{"image_size": 40, "horizontal_flip": true, "norm_position": "pre", "hidden_act": "silu", "qk_norm": false, "inner_norm": false, "moe_every": 2, "conv_stem": false, "positions": "learned", "batch_size": 64}
Rows from block 7 of a small multi-label image tagger, named by matrix and row number. Rows with one number within an expert belong to one neuron, the router's apart. Each number is 128 + 24 x the weight over its row's rms, rounded and kept within 0 to 255. All counts start at 0. Numbers have three digits each.
Before each expert's rows are labels from the 100 images, of 14976, where the router gives the expert most weight on average: "colour at peak" is the nearest of a few named colours to the mean colour under the peak. Only what is clearly more common there than usual is listed. The data: photos with spoken descriptions (Open Images, Localized Narratives). In brackets: how many of the 100.
# router: router (model.blocks.7.mlp.router.weight, 64x320, trained with AdamW), inputs 107-213
# up: expert up (model.blocks.7.mlp.up, 64x80x320), inputs 107-213
# down: expert down (model.blocks.7.mlp.down, 64x320x80, transposed), outputs 107-213

# expert 9
colour at peak: white (40)
router.9:086146155117149136097096143156107126126113116166133116076125130152126096146110113135122188134103115128121162145155126151138063143145101123129157116103138124098106147130135161112096140100100150135213100148160118114131123147139116187093138113124114093122111133164146099117109135138082142107125130075139127145104159140097068
up.4:135147118102138109137144112152121154131077128137096125103107151114128163130135119130140114119128141094120126113113136163121098142078132148130112164149101106116129094124137102118098162132145188148051126178120144140116121147124156114117131148090094118123110144134136154112091145092191123125157091092122123116177127124121175
down.4:146135136147168135112135116129132108094134161094108141143152204105089106163070120098088136118146078107110141124167087128107114111101129141145117133132130121119108151162087087124113117134142137139136128161159166107122130160135094081129103090141116101166108170120127131173167098104135111113151137153160134150141141120109119
up.5:106118106123072107128120123154121066123112120133140152148141157145139131128128146133153120114115114102124141116151177136090100130150125171118130133121087133158109158123135135168118141124126084102118124142089118104122180119135169133157127127156114103105163158156115100109121100092101087137108108139137117136122106148124110
down.5:106145108104155151137155125119128106092125175132138153103090125105096129136110137140104102090130137129144179127137109108139100176126161147163135128161150116136109118113140118155128133147180110088106115126127133144107131125107137090153115160161171104118092132096119097150125138145122143138183140126117139125139113114139147
up.6:116126118117126138129166153127120101109121123104165142168125139103131146139112130136098146120182103116107160136143108162139139123143192120128118161166107134119139172146150128106115177097146118126131114144175091143120108100092105139147142112107133134079121117162167116141095139174066189116144171120129094120127142118089117
down.6:081109155130132149078130109120115115159115154135136110106160108150104116073117185101148133161121124101163139158157119125134132139151088154155120123077168163126143177155166128167074093189114133090088124126078183120123172103125113148107130175147127134158134118129145102117101151121138093155117135105171132143147082115120123
up.7:115135125103137130117083103115126117124147161108117103120113119114133097099117110141123127111113095109118111127104127143122131149163141164154112093160083111101120085106125132126133128116131100129149129173114091101115151082141121129145161199127150161124127118161173160164141131170100135088095119143142165124172156157122157
down.7:117156106159091161144109157094137102142115120123140066132120146208135122167106151103117089118111127122133140156167114128115137059097108147090133119113156101150089154130128114126116119158123122122114120184109153190107168116097130094110127151165152082102095166130116136161105157145128130149131138096136126145138146144122165
up.8:120188117084126144162142172102166132112091148137126108136112132122113152173144088148091102150152134153137135133126092123135144126104139126146095131066142105145158108131147120161087145127090114153132110121101081120102128140155165144156146111131134130150117107124108127100109123114113119146123152141113117115086157075155140
down.8:120148106104085123124087146131095141155161127105114164148126148170138057110148111125149126135142119171129165151136160123123131107127122155109140132148161125127072150132086140103148092108113137124143139136116117175139109153109170162119107156156100107096132159151118117192126117123082143111130117094157109084137165176114127
up.9:124145159127101130135197123095153121141126169115126128150133134139155091117146125104123149160112126135167137107117147140153114114166122099114097139102162140129073114116146125126080043123097138116118128175153101166113141095117128114085173133137124130143096131101096125134098128120132107132140088162175191159133149098153167
down.9:143121148115121153111134139109157121154129112109132117127121142121148126111152138083134130150136067138126097116199089113097109146089124184127119168118124113113133124159080116166122124131147141109116094124136168112181119098131156104159102104113140078180142113134085079144125145131118105168170163131165097125156155113122073
up.10:122120100133131070142114116103081128133136127189134101129098111120146136094181140132140111094099146116184158138163127083160154134105133128136118145140114136143142151109158123134105121076074143117109143145118113113108122151132116155113079092131102121114173178119106155090148143154138093175131132146121079107176137166124093
down.10:104115152175158151131168127046138143124117127150155085141137117141121132143099116135157114115096134126090139112106104120102083109115143079136146148116127145182142117123112109149139138135146128120127112135100154094126138167169127112147146114138119140127139130129110147133119120182125124081111172154100123115159156114084150
up.11:197144107137081111164110122117140094141109112148157161162135118112131153146135167124135132154113145142146146153122094065149118126134144120130105156116158137124132145150147104160129161115115108112118121123139120091162121150151099113122135104141130099186148119124136138124149111149123096127129144155080092071116149101168139
down.11:131121151138115152125097150097134103108143153118144109100120141159102124139127113159158138114122122187168124123089131126113086142128130145145093120155099151124110153127087101114170118065127158152127143123098163134126140190121120128138124162083155112085097123158133122118127130119123150141140136126117077113102123169170113
up.12:116148131132110134124109154169093148154108150121117109162123130102132111130110143132112131099133109126125135149155129108088136106159144129135098111134117129106115117133121040108156151152130096167125107117058124114088142161127152120128133159139115095132122092150133164139143139122112099095129102123122100134139126155105124
down.12:127093151179114138159143137101132158133098136130139109119162112141124102166133124117113118092129091101123119150124124178171169115134147129092158155160144137091121090131120146151114155145130117132140165138150141161127142121125142159163117099170153135128131121140131088129128104116162121117148121087152107136151154114143097
up.13:102104114115135136171146145130131105123140127122129184090100123117148129132130156120129100140085146113152116136132107118104091132103050162111155126091143129168110150150148118118135132119137132136117141126146136098072132103144116111121111114105099104121146166131168160131146156126172101191129120129114152148144118175180129
down.13:133140103160145153161169109095105155110133143114164184125121090125121165150127159126106135099140145118140096138089094113167085135159130092153124153064101146131118125173109093138147114111127077125145119104149148156165165138121157113110169150105135127153092153124097147156118113146045173105129128158135133114155141127143150
up.14:131155130129089091137102115147067104127144096136132174136097140137191114112118130157133119149120142128116132106127130079125117162092058174119150123156136127177063103099144117117123130087141113083171112124115115134155091178103065147114167136137124138143135101104149119126152120148153132151125158073115173119156094164158134
down.14:145106144117170145153088132122097159086113171123124143131125098106155137117140098134130149168089143106154154107104126152184141134173115138150115146169110130129123134113141129176104097111151128130057160132117167101131117150122128142127138142129140103104098127150068130127188138136105122156116082107131083124125151155140080
up.15:168132104132146153163110129116179140124084107105129107154101116092150154103101155142147137119135145158105105142147114093094134108134144123096126119160166121126103125087136109174135088145189143092140142167168151103091136129120144123146142164142152168125114159153109125142086158104052126139120087125108087072164117130157147
down.15:112101102132094131113140172157137119134131125169126141075114103098146121092152118136102118147153085128151134146166115087145137095115152094127120090157161125125172134155166167111112138128151141133121124112130141146159127146174092103126115093112128100096126149087090117105109145105154119170162129106123092156138119147116106
up.16:128122118108139121144164141127167127131104102122121115107140131144102126157122146083149145144148073103144113113140144166069113116150125103139108157132164147144125134122082095128138157107082162142137154141133139126119143134102152126105079166129105119118130116090113146089118108141150124140139158103112098135156106117181115
down.16:095134149136137117091131119107129136137103131132165091163130098126153083130146132154171128103139105161076128114125115132132087101179093177149112150114142116129097143094152112135141119194129101173170113100133127135157077186143178103134116143169120140128116120162135111097099132140119094119103129099147092104136119142150115
up.17:111139155142128184114093150103111171142155158072101107130144117136100134104125144105128124122117133123137091111075138098131145129111123118111137143158126137115083135135108130137101100138099124095128129151118139143101149160136134133131118128109143119132102161169201172183080085090151135108123099116109136148108127172146157
down.17:162095131143096075113115112098113141147142118156167152154146133170103148115104136128170135155108136104098162153135103084139123113077126117091095168161114130128121127126077168186175097120141074098131156128145127160133149116105144126142102122115142153136130120136134130081095096160117120130098153131151129122166155130108132

# expert 51
colour at peak: white (30)
router.51:118102160158136086181132160111120112154088112124147116118115143143118138073096091124106136158135129178128127151113093139162170151119102103147127124150142151114097124146161165114105134127146145113162120133137151112114100123101113134142114169094075072107143158120145105143132119148153149088132138152140132108122098118134176
up.4:113103149127126068150095152167135150122119120132112088116162133104084155104118148130149106162114102152126150148149113099125152144126105107105103113130120144133142164164143183118162117082103145156125127134149105148099162103135120088090139162131135125142124129136138108107159121135128126139101105142129119117097150140119147
down.4:048107105123126153108084099116118140148152132150132139148134163122124186124152150100136128104118160103130151163171123131117093107120152090093137127147129157157099158108153135137141098119147090101129114111126143133093139147143182130121117150107105138078165126108111140069121169108133158131109132130129097122147116099111156
up.5:120138126119099125146122128124110129135157102117148130135160138133089088097114135082122135144158117163180134139109164062147099115125121102147128114098159102106099101128137142120143132144107096152146157133101159120085114123132131127144140118126130078146077127129142110099137146125154111122131133103147123136110137117110131
down.5:127164149125137081153132099155130106157121102106134140082129097149126127115171124137124119107137134133154170118117133167087121085123121147145118123107190111150145154145124161118087139105124122114158123122087126147118107134141111137100110067145100072133147123144152149149135174103115166123160136109126105141086092126099126
up.6:126152152120103110144147132136134166164124141142110127105113148134126163143102125123129139139132097141164089163155148125167124132172094117114126142133105110153144158156157130137118150113132119113087102079138169150152090096106116098143141089105089175139109143143145123093089156116133172100105115147142154115107121121077126
down.6:160115102111150149105155151153128141135096160113121127133170177136093128138107112130135136110092094074157136078144116067126123124106124109085141138149092110114119151132122159136146149113123143110126147160106139153073122148138092175133122167104111083146078134179125122128160163129121101135129104151126090146151157122122142
up.7:076118111114151137171109124096120168111120116141113117128122124108091142149126111097137167116153130153134112144101169134139108166130113113144166109162144096111172139153119144126134172178169086098141134100129151054151095133161175156083101161111145125152140158122095095096124170146108108121137127119154150121119140100107110
down.7:123158125100126125134130178147100096138177118139122161094157147058137111131117153141131148138119104111126080117179155136134114143124124116111124142100088157100136118147117137137139147121154170129153125128112136137119114087148096128151112114098095098137137105106135124118094130176142167176127137111161131155114124128119108
up.8:150127153127100110161134108133129128127139162140121110090097120095149137083149141088108128138164155147151129134170102124118193126158142119124151119172176124124107122133117148128124119122100140192121089104145142140140097082117105087116164071130147117106159104164163161120108157162156147097160146107135134179067113153152137
down.8:138147096144154158115137121094141132108135145116115106122119149097115142166104133094113094106149126096105119169112150153115088116156103176167139168121141113141171135139161127092164097157158115133126117061173106098136158094084159134141135152133120119169089124126135105140121136130119147117124109119145112111109166162127105
up.9:089096127117101158084093127133113112139153142124115136125100162116071152145122167103153131104129168167138178097119110140157144160134094102085122184122127149133104138157146144116130100153101097165119096114144119113112134089149147139113142144099144099120121113126136117165185154139146124135146125094113153136125143134128126
down.9:116086115112163145086137119153137117116131129118131159103135122160101125139104107143098104107129113122150085168113121122130168110151145092132151102130069127145138137117159174120132106121100150145099122134139109134106144060160123122156137143124150124152121136150186145096179163149147104138147100110105136162130125192111162
up.10:140105158115119132125149126108131194144137101140110135126120111122157101131130159129137132145107150132109130146088099106129136137130145095090139072128123193126135105145158101129103133144150106148155126130170138180118144109118116146142190108114084094142147156139080115163128130117131103108113103145162131098133185092109109
down.10:113142169084139136101137118106127164107116102116133092127121142122160135141148124103124140129118128094142152156138121140130097164147120099107140156105135133111134137159091168122082121111153150118141102178132102146133097133126096101101109126138115180138121121101107126154117131171112167113126156097124106125169108154085140
up.11:128151073166124132123112137129147173123141119110114153153133125116119117107122154156138140150111097132125047127139091111130083159108174161138117128179152129152128141125157170126143159095120151127105133151127112126141136096141108132138123174163131073139168137140113114131119151105101116108162109108128126102122106105086154
down.11:140164080122159121077167132132150142156117069135173115160194114133128142172151141137139135095079113150135139146142155096152080132176158132130127130112158120156136111091130186128159104144144096138165152118108131130115122150130087116135090158124168094159079154161115135101114146113120123103114127148124138163087130157169144
up.12:110122101117115138123095125129104165106131120138111173117123113138182138115136103121144141089134132150123149103083147170105112125159134134144132147142136115128169124169115119127094097114141148197100113120186076120101087119142139095101101146097126120159145136141116101177165158102137092119140119090142109122151174142131144
down.12:150156129083143150120147128127113078157165115123102149114117148149085148175155195106117128145118187123127122134137087075166151124140138104110083125126151163117136143117118115139112055112113132089173154159122143108120147131111131123151103101144155141087137110114119128120142104152093126139134098121115113133120136118137090
up.13:160115100121128128151131165133115076097153126122095143142159109135131137135148138116162112106116105081143133127117094143194132155167176149136135064112153147124118083131127146178109109135180116127135149155119137149112084104131116128148096150092085119150127122094125139134139123089069156141138128137116161112138073145094141
down.13:146106107142153136184119118169122134113116114113117173108161153120099113141127153125156147128088143125120109143131142097169149116128121109101107140132094121123084173122080111132147164086120143077126098098144148107141116152145159110139171124136176150099122130139166155113082137144162138133104111131100107116120130097111116
up.14:185092160164129108133139111140063099118168152068106117094151157152124102129125117116139118144128164125192141136121131114091137130117081116120132101076138112093096108135139103177059129115149132176156131124108109096073141129184113131064110082135094143140133171126108154108166106109125104100119123147095111142092112109154152
down.14:129104121108113133119106132179122114131142167113149136123157141174139120095115113124133126157155163146110150144170116102149149124083153087162153123154157120128182167125126158093121062139069149085109094140106135157101148104131128133131182108114094099154162104174111094155134103131134119108113122121083123172118093129113158
up.15:162107109113121099128123102150064140110120159148111169123135101100104107116153147121084134135171151126154092087138093124139153113096103115142104120109121117146065149158083134116109170150122146109179103084156148142088138171163115098133151108152168113127095139134135145138131133167127143109133116113109131139113131174163110
down.15:109142109147128157105150117122112084138076157107131120120118130107119119104104128111103152110151107111112086155123147122141139134114142146125146141184101140092118123090150107143148129147143114119145123137133093121099130093120147109095149119164101186130130105092095120109096123117113132154124142143125100148144161135134106
up.16:135131127109178147178169132167091132121148105142100145135083134102110110096122135148115152077125112165126154139108132115146141150134142134104163124124101124155111141129141154158137108119130106118160112122128102125112138156094167145157134115100129139082103140103065112113107148077143105120122122131152100170144089146110143
down.16:119140124169161109157114099138104139125142154143141139120122137130109135167147088127118152075111110132108207098098093148146095109081113099141188145130138146118140072116152111136114106114139149127082132108129169140108109138156118161106135149126165110140130134138155117127102139108111156133143157125151140153122111163104104
up.17:130107098132130121124138161136116131115121121091122142122176120112133086127125125101107134119126149139142168128138106139117116123061107135135129156133147158128085126143102078131118107127094121145137113137143173129115119142120156115174143119093086099119148133121173110177172106146128113142157097108184157150207084161121132
down.17:159138113114125181103118110156140135083159136148141160120117109105106152129104139061112142080127139112107121140116159149151115125128142133162151110133081102142130148162110133171182134145152143134112106144139140082153115129138143127115166115135135105097074100136130109141146154132088109154118116129126101136128115109122161

# expert 52
colour at peak: pink (27)
router.52:114096146113149153134125142144143138135123144168104112127137104146139136103151126132111127116084086120114118099127135113174159131145156134122141094128116149117111143118154148094124150142148146119159101174170148076126126142115110137139090133169129125117124094138126101144120171148137106144126152082122119122132154104092116
up.4:134136106158098163155097149099143160112139135095125164120126118110121098099139122117165168122152104101133171124148128101125095139134126108154134156167131133101195148188102162104126177135109104114137115132148127135128068133139116120100109144127123120155104121149061116128111131135104149090133138099173121119120115177155120
down.4:085162164144090153145107091102196120112101115127135100113133121174147150116130138145168123117115114132138098090157123128147118121167154176132145157173166117164136132087141108100088140139143113133118130104128131122137164105081152126104135125123154119139106098182070130109141114130148074152098113158151168113135145124137117
up.5:103114130110151103164114114137151125139117139152130125107136165116140111143123113102154149149133130155131122147149157133132130134085116066115073131101158106133124128112121109161111142145133096122095117123158168135071171094121122114103148125161124163136126122115131167132139125194066156116108139111110155092124101165118149
down.5:145122138099127137119059112150163157121165114097160083155168117134100145172112151140104146104119145112146092104114144067109124118116117185153102091144121111087108122123134099116144140112113131138091151115086157132119106134157136111108172145185121102117125141140140146096106140104123107164146134164164143116084116139152153
up.6:138130116108102097129141097136113140178122113110137155130164134099149119141119151073132116102119106171121169119121118124158120138113145143133189176127115108130119135126105161130132105123113125125135140128104116109110142152090132178102117178114143133099138063116129143118104145124170116107164131163139135149147148146115129
down.6:155143111116110147112136133121110132131135154128108135160082177150119128114158154184155087113136134118119156118141106144118123154096118182151126131094114138164134090107118118147128111102155151124147098120140142172145064132138109149122119133109122115101077139086117148111105121089129105118155128156127080059190142139087111
up.7:126142130132118102161108132123137103162158134128159149151108139135152124071116179123108092144138129107125123090125149163105123087131094106158131155164163095126148102105140135126118121135153136142167132099078127136063112134152133176117097084153095117107143132181119133136132118116100110174089141139062130108176101100093127
down.7:115106139153107131151143096152109128099100142127147132167085101109169075136124138131104157150144132172157120149122125092133120147124115141147146153140116136136101111126082167140097151080161122169144107166129130163106149105140119118142138129096092128151109123088183152098178116124163164105119119133125109121160118130138128
up.8:124146090106116126131149113146135096150141119108119154112117110114103124159135145132118140087130133092155090147109099145153168133173175121148132163120073139134127115144132137121158124141171110217153106089127106135148091104147137159113140092125140098140091092126130173099108140129081106083133140151081105115079178145186150
down.8:128111095154131137125189132124142151137143106128125158137143117148172159144119135125148142130145160129083117166145115161099153142120164148120116129166099115112099131183163099115093125160157090128131126139169120130103134135146126133149148140167101143104115146167128114156114155160128130078129117120143087142155172118131110
up.9:122131128118125094121115144139136177139165210152127134134128113072162136140146124121119140164110087094138138098131104122102139123112109124137133077162137152135114085111161098118131181102142102133136099129152132159138108158172145158138156154114108103139160139109110181102134085116180136152116106132162097129092139193123137
down.9:147132166068148137135116109107101166134126149177097105107144157106107140124178133152111131114106127139104102130113186149092131112133113119126086130144165148123139126135166140128141155128168079051082089154106133105133161166125118125124194152149111122115144139132156102138109116127154103103120117110127131098137099116155127
up.10:150117129128148116134129118111141117147135159114128162127083145117112097147154074118153160111094076119098166131153143183111156107139135119131118180157134098117097145081102182103140093118165113146124099076187110109136131158128149158142141165146145166144121113127062161123110148138123132103105164158141140132118158143111098
down.10:146182135151109091123124103131109125101134165127110101132122130111150111110141154141138108132167111139149089141138102070133158138119108128098155113160101160151139118089119123131143163116159155114114114153139130156100116129136119115139111161140148151120078168137082134106064117163162177113134141115139097091160139149135074
up.11:100091107121140086134167115092106167120098158094111135159150127140127127132152166131111165096114163155110084131110109138133124141110161129147166087077150108102137119094129084148072114125116126180110164140114107101129146166090142174202126140155162122111128147103123132084135096144139132119175137116133110109113093157165143
down.11:086106106105109075093133107138154133099128157113117128109109108188098100091115149143128163126172140131156176090074102124113139121118095115113121098127095111136135145117123150153155138150138125122137148080139127137125110165130139171126118128159105098140152135095144154180154142124104169139138170140148125134116134147098175
up.12:164087129125107105165114104097136083093153160103117129080124125122154161114141154100166086153161135126119135105119148146092121164134123157107115124134174139143160136109127128189098174154168116130110150130168128150131104117131129096134177110151125160111121124151154146099106121163137120148145174083126149152086130121151149
down.12:166100110105155157135147152130121120119113172141099141104119151148069123147140075107142144131131125109147159114060108099120102114135110142145120167131148160162133147096133145133110193110163113065105113133157120117131110128164107135150114144114093125129206124124165110115119110176131143100161130117101090146119135139056143
up.13:099109145105132109145131115148104111113131081160119155155147111139096124122160182127148108151123184106139121149081101134118140134119100168126075179132123119128114137125128152121171086118116101096127127134136121125123126133151145162109130135102121131152144142127140114123133089092136143173112126119094181144166107125155166
down.13:084147103132149113114155103093133170106105130137141100077123125132131152144129125124154096107126122128142101086104104110129133097094137103132142198141141145125142154137097100128113178127112146160140109146152131135095124139089096109191123136108119058160145101152138154124127127114125152145125154152115130109167145145114090
up.14:141158114108151102126092115169130110118153138100102113127136130110154107119104171176110100139140105180110101114145161110086129140156147115146104119091123090165175095140084101090121079148149106135130128117132168092129103158105088099146137142134139097075087140100119136152131137136154123131154155087138107158156121147104170
down.14:127150144185114106111117129143110116110148121105137132089102101132112094181108087092129126141119150118131159131129086115132111107095156107129102136144132149149125131125094161147142132106120148115155149143114130131178097092116133113128105091165160123139137145132092110137106088153126165133108107127114124107125155151122109
up.15:118127103133140110153132160114110123108152118119133126140147094121144174134098132109057146139177120162127105084140108173134138159106139130117172123105140128133107144190104106100108105144112148171153138114174118146137117146149129143124122049124173136175158147112155106136092105134154107172153138095113126112122175141115116
down.15:102075126134138172143145126072152116114132092145118146149102145094131139188093111112120146103115128151096155168143129134122123143132152099131109143151120146084121145111169131161149130164134106117085115121127159101143067101108122134144084127116173161108124107148129127127143160118079138100120142108107141135154091100178133
up.16:137132101073145134127086144091153075130127096126140112131125163153121127104148128161143140120127118131129127124116170112117174152118126116112150100143159122140120091106107159090124133158161117066126108163120093070124161147129107146134153098174105134123172158168116129110141183140113144100119151135083128093125161142164129
down.16:145165117114156164139162127174159144101075109155090070131110120159142086155126102117160151112145101141081127184118109121143137134124122135153127107128146119144139149125100120173127131112147133152141099083084155120147126127116148148118125094160103155125162124078115174094142090141112088123141151119133146121107111151118103
up.17:133101149116150136121106144171132106132165163149132138112135084139115130115125146138145108124135164149145105104071133086115148126117127133122117124156114140129117113159119161141123165090153095137136145134181120113109075155137106157133136124136153113083168158118196118122132144098090141196138102110129086134143112150090118
down.17:083147185153106158160150143111130160138174133125113143092120182113138098157112114119087152109180121132094078108126115174189130108114160135117129105161182137122140134156166150084108137119112136112146101112144137128147157088093132147149109124134143105148091115103111117144119095132131130118143139146141125144130138124132140

# expert 44
colour at peak: white (38)
router.44:091133093130120117088116144129126150094135106168128119127123166136142119172151137114124163123073128123107141153139122110114119108157092123157115119111124155098084141082126156107149157121103150113151109132174128119148133138143145172095122069136105103130130103149135091126125149152089142099150116102153130138113139129107111
up.4:137093134122123119144133135154098115083128132169108157090113105111126109126141154123104132118117138138170141104180129098176094158113096152134134120171127146111139148134125160146119132134095113078100097102145184128157107187119117116144105116116123109108131139162129129141141106134105125149120142111101084117126125156106113
down.4:175138128144122134157085114166123069110131129092116104101142144120143152124081115109173171193120092135130133092171171184140131115133126135155120138164160120146116177173179156122134141148082107119097084144160169154086126160116125127124118133167159134140114132128095125147099143110117105143108140140144182161115084122138135
up.5:154146166164116123153094136108145144113110117143135114129132111112148143129143121108088123166121122121140136127185122092156123091129139152096133172130189113105162125061133127112135180103143113136121090177118129133109164084153104045113190135110120095136135124115168150131134136137144132095144086145132175110143102194165138
down.5:122128109125143141129100126092127119178129141096085137122156118121128166102185167165147127143148139139127126092160136142155128133126146122106153117093091133086145155119141122142107134109181118102114088130119114174164144184147102143110109107089111126176061135130089062156127176119107122141127126089137092057121149111128092
up.6:167158128123111124093148135140103100123160127129128104132119141118135117149166120161149132149086110166117129146108120121172095150129130148135085108113139149149134128112123137132098101110165157109091118136102154137092143157155106099167143166116108159131101175144068137117142136107098134094099084150113097105142130166121110
down.6:096167118141132129120095172123120083119164136117134099157122133137123161122092098120159170117149107162115150169142122120171119134132116138147140102139123140146113101140159155088114115117114051115113103200166136118111166114139109142151112125141150137127111102156102133133161131140106115143099132096149118095146152129128133
up.7:126150116144115083128141119124137168087153141162139128114126119136129162118125140109165108192107145117143137148153109140124146095146155128115089071109120129109101108111127118066132082102158131109098137146141173121072123108132120106093095145124129120151133181119107118186177129119125117210146169102108140092134104117119138
down.7:148139110146119130127139135118153141120164144125126131185101125126152125115149129102123096145132134119164128107117092140143088078154136174099141161135121119129137172159144142132133176112165132128106105152177089143113156157153101140178140129096100135117077127102110099143105146128138145093131139138137112082154155126127093
up.8:120133093116097165169168145121137138132155090140101124118148119143138143152115187131135121133120128146150105135141126138126126107152155153095162101119112094097103176147078156129116113134142125142155122143141142135127106058123115098105109110112116125107099082100133149138137170130152094148168111178090126149090160134088142
down.8:124150104097133114117126162111134147131132176154143112097124098147061149081115164113106135122115131132136153106138121133181153127108112118086110152105097132115192089141136131145141169124115182111151125096088151158127122127155152113130129103146095091114163138108126101100112118112111145136151198130124141104125134145116109
up.9:126099118134082101132129085130128101113104089117177119136096131122167116120148131138177127117139097125159174106147152141129096135123128143122131165138090150191152092115152148102088114115136125095108109135118143148179104129108089095139129161104163045133142134122179135136113121125106107116112191107104166138142129186120069
down.9:102149142118149128133146152131152142126132135104119139120110127132122158136111153116110149138135104166140146145111144127135135188111130126121147151171110123093102108113159154091100108186131140158166140172168133145129153174138088096143097116124083159188173135138143156145113141114165110107118163118122135081113095120130106
up.10:143099136131122108116129196133086079114149157141150170108140131133157076159143122124108139111106114133115154135089150146121133131141124134162122109144115088151131137151121142118140130160153094159134153147130104107080121150142129119109126083100094117102088105163106165142152126151119139128124161122139148148122130158164156
down.10:147122165148129141147143123125135081129145144152106152158093147144141169136162125145118144136126133142172148109172113094152134123179149120139136143130144115160131152147127121167127107109141148145093166151158157130131126100157149133139160131129119105113138102109142097156134157128120123117092104151119085098115125085120123
up.11:111113122101162123124122121151117105145148128130120156124146121154169099161129112155129128104114171122130086099128078143121153117098135126093118130120084125091154184169121083149100108135145151141160106070106127071123115134126150097118146124155155123151144069132149140120128131143132118120149133118141146115122094144155074
down.11:140148130099121183116087102139155125151124092141113088136106121152133130109116143155158110092115112132121164117087114112106115148111101121101133121107149111109138139133172120115132133145088133131137174120110129109098142086125172104097078149164157080112148136192177148056145117116194081165109147124105136143120103113150186
up.12:109099121127118164136097065160103128128122145105145122085099129119161121138133089103122147107144135132095138095127164137094137129105125147102141188206101115133124152095114115109129098135140138139119183084129105087134112115122139165121131111123100061124152129146124133134049109172171120123126107134135107113110145160121119
down.12:128131130125136098108156162145146123140098126119116147131107106150084174134127122125119096134111131092098124131119096109127135122139124124165097093091152117149127132135145156096139121144102157140159124120107142109139073113125122143161112137144126137119174141106157127149109115148125136108128166188094174131112120107123120
up.13:110150116170126120153161148160170118104094137140114141104144104119157116150122127120107142109122129126140138119124134120110110117107141120137090101154079149167192108126125112118171142128153166104095102131116132066126140091097144117121068163111137133086116115120131129079148153130166125132150133121088115106110131143130135
down.13:152135139146165172129102139084125162086139128123175129118106133120163125133135079127176142079146087145151154116113125167136109138159119126134087128124137148121134149151129118137118146121146097130121101122161118134104105098151110134156151129079152156166134106129117157136066162127112102137103095147177140132171140108126122
up.14:165147111130063133138129095149117159152139128135132056133163112145166115123140113138145146133137140149123165157155116119119094127119137115138114163124168166156128107158152144095138147118117142103136118164158161167155120124118127137089105103143160116134140108124116112114149118112152156122126089134103088182056119140161110
down.14:150112125117127107111105092085106141100119138123128080139099136107179120107089152144122154152143104135109097150136125160107060158171111162104157131123129124144086150135184136110081190078180168144137132157149150158122156161110117115140107110079120120146138085123094171112096116165156158121135132088134160101165157168105136
up.15:111132131098112141143147107158138099132150110111139121094134136105174142109131142124110106147143152103111107109147134115171134126126092120137144077162125103120112117171134136102120129151113140179105123114146167094134108110135101115164137123102113132093156099150142099096134145128181095129153131105126129179100141123108147
down.15:144133096172137124108174139147112148114130210156151120133119148155138114117147083137162138130126151114065121133170158110094152126141105137136124120139119170147094173123156074098157144145140132161115148129117187097161107137131086166144117105142145133138132128112082107120157114133130100103121147118134166152089143155167135
up.16:161110139113103119115099105147127062149165124188131161120122133129102108113123119075115103152104153104124125172146102060136128119136118111117141146122134146133128108142113131144162142123114147132102140097127118115137109094095122154140131163136149147148120085089126107143096148180137118129129154128103128085146115064165137
down.16:117171121137117109131130113209124138145143094130142101167151097164142156118119142171119150092137154135182151141162105170142089121109139115158122142161113149109133097152144179126121129091174153119140097139109127148080101138161099152113131123094158087101154157108101137089159188149111175084133119135095131116132145106144134
up.17:143094141170104117164147131161146131132150147146110097128156115120143143115127163094139088144156122141148100110134118119136149125135138112115134117170123147127143131145150164082147162149139127129139111160142129145105110115097144131135145145091191133133097119121160107114128176115079152169159140124118113117083143108082107
down.17:146175120169117178106118164160098116131149153134167158112087130081113126084188129136147142114095127108160166154101156091128109144131094156132118128133136139165101163186134114124149154127155093138103093126113154146115101087124127134142142129080114074149132114126137116111144135166085091100128155146162091162175102137163085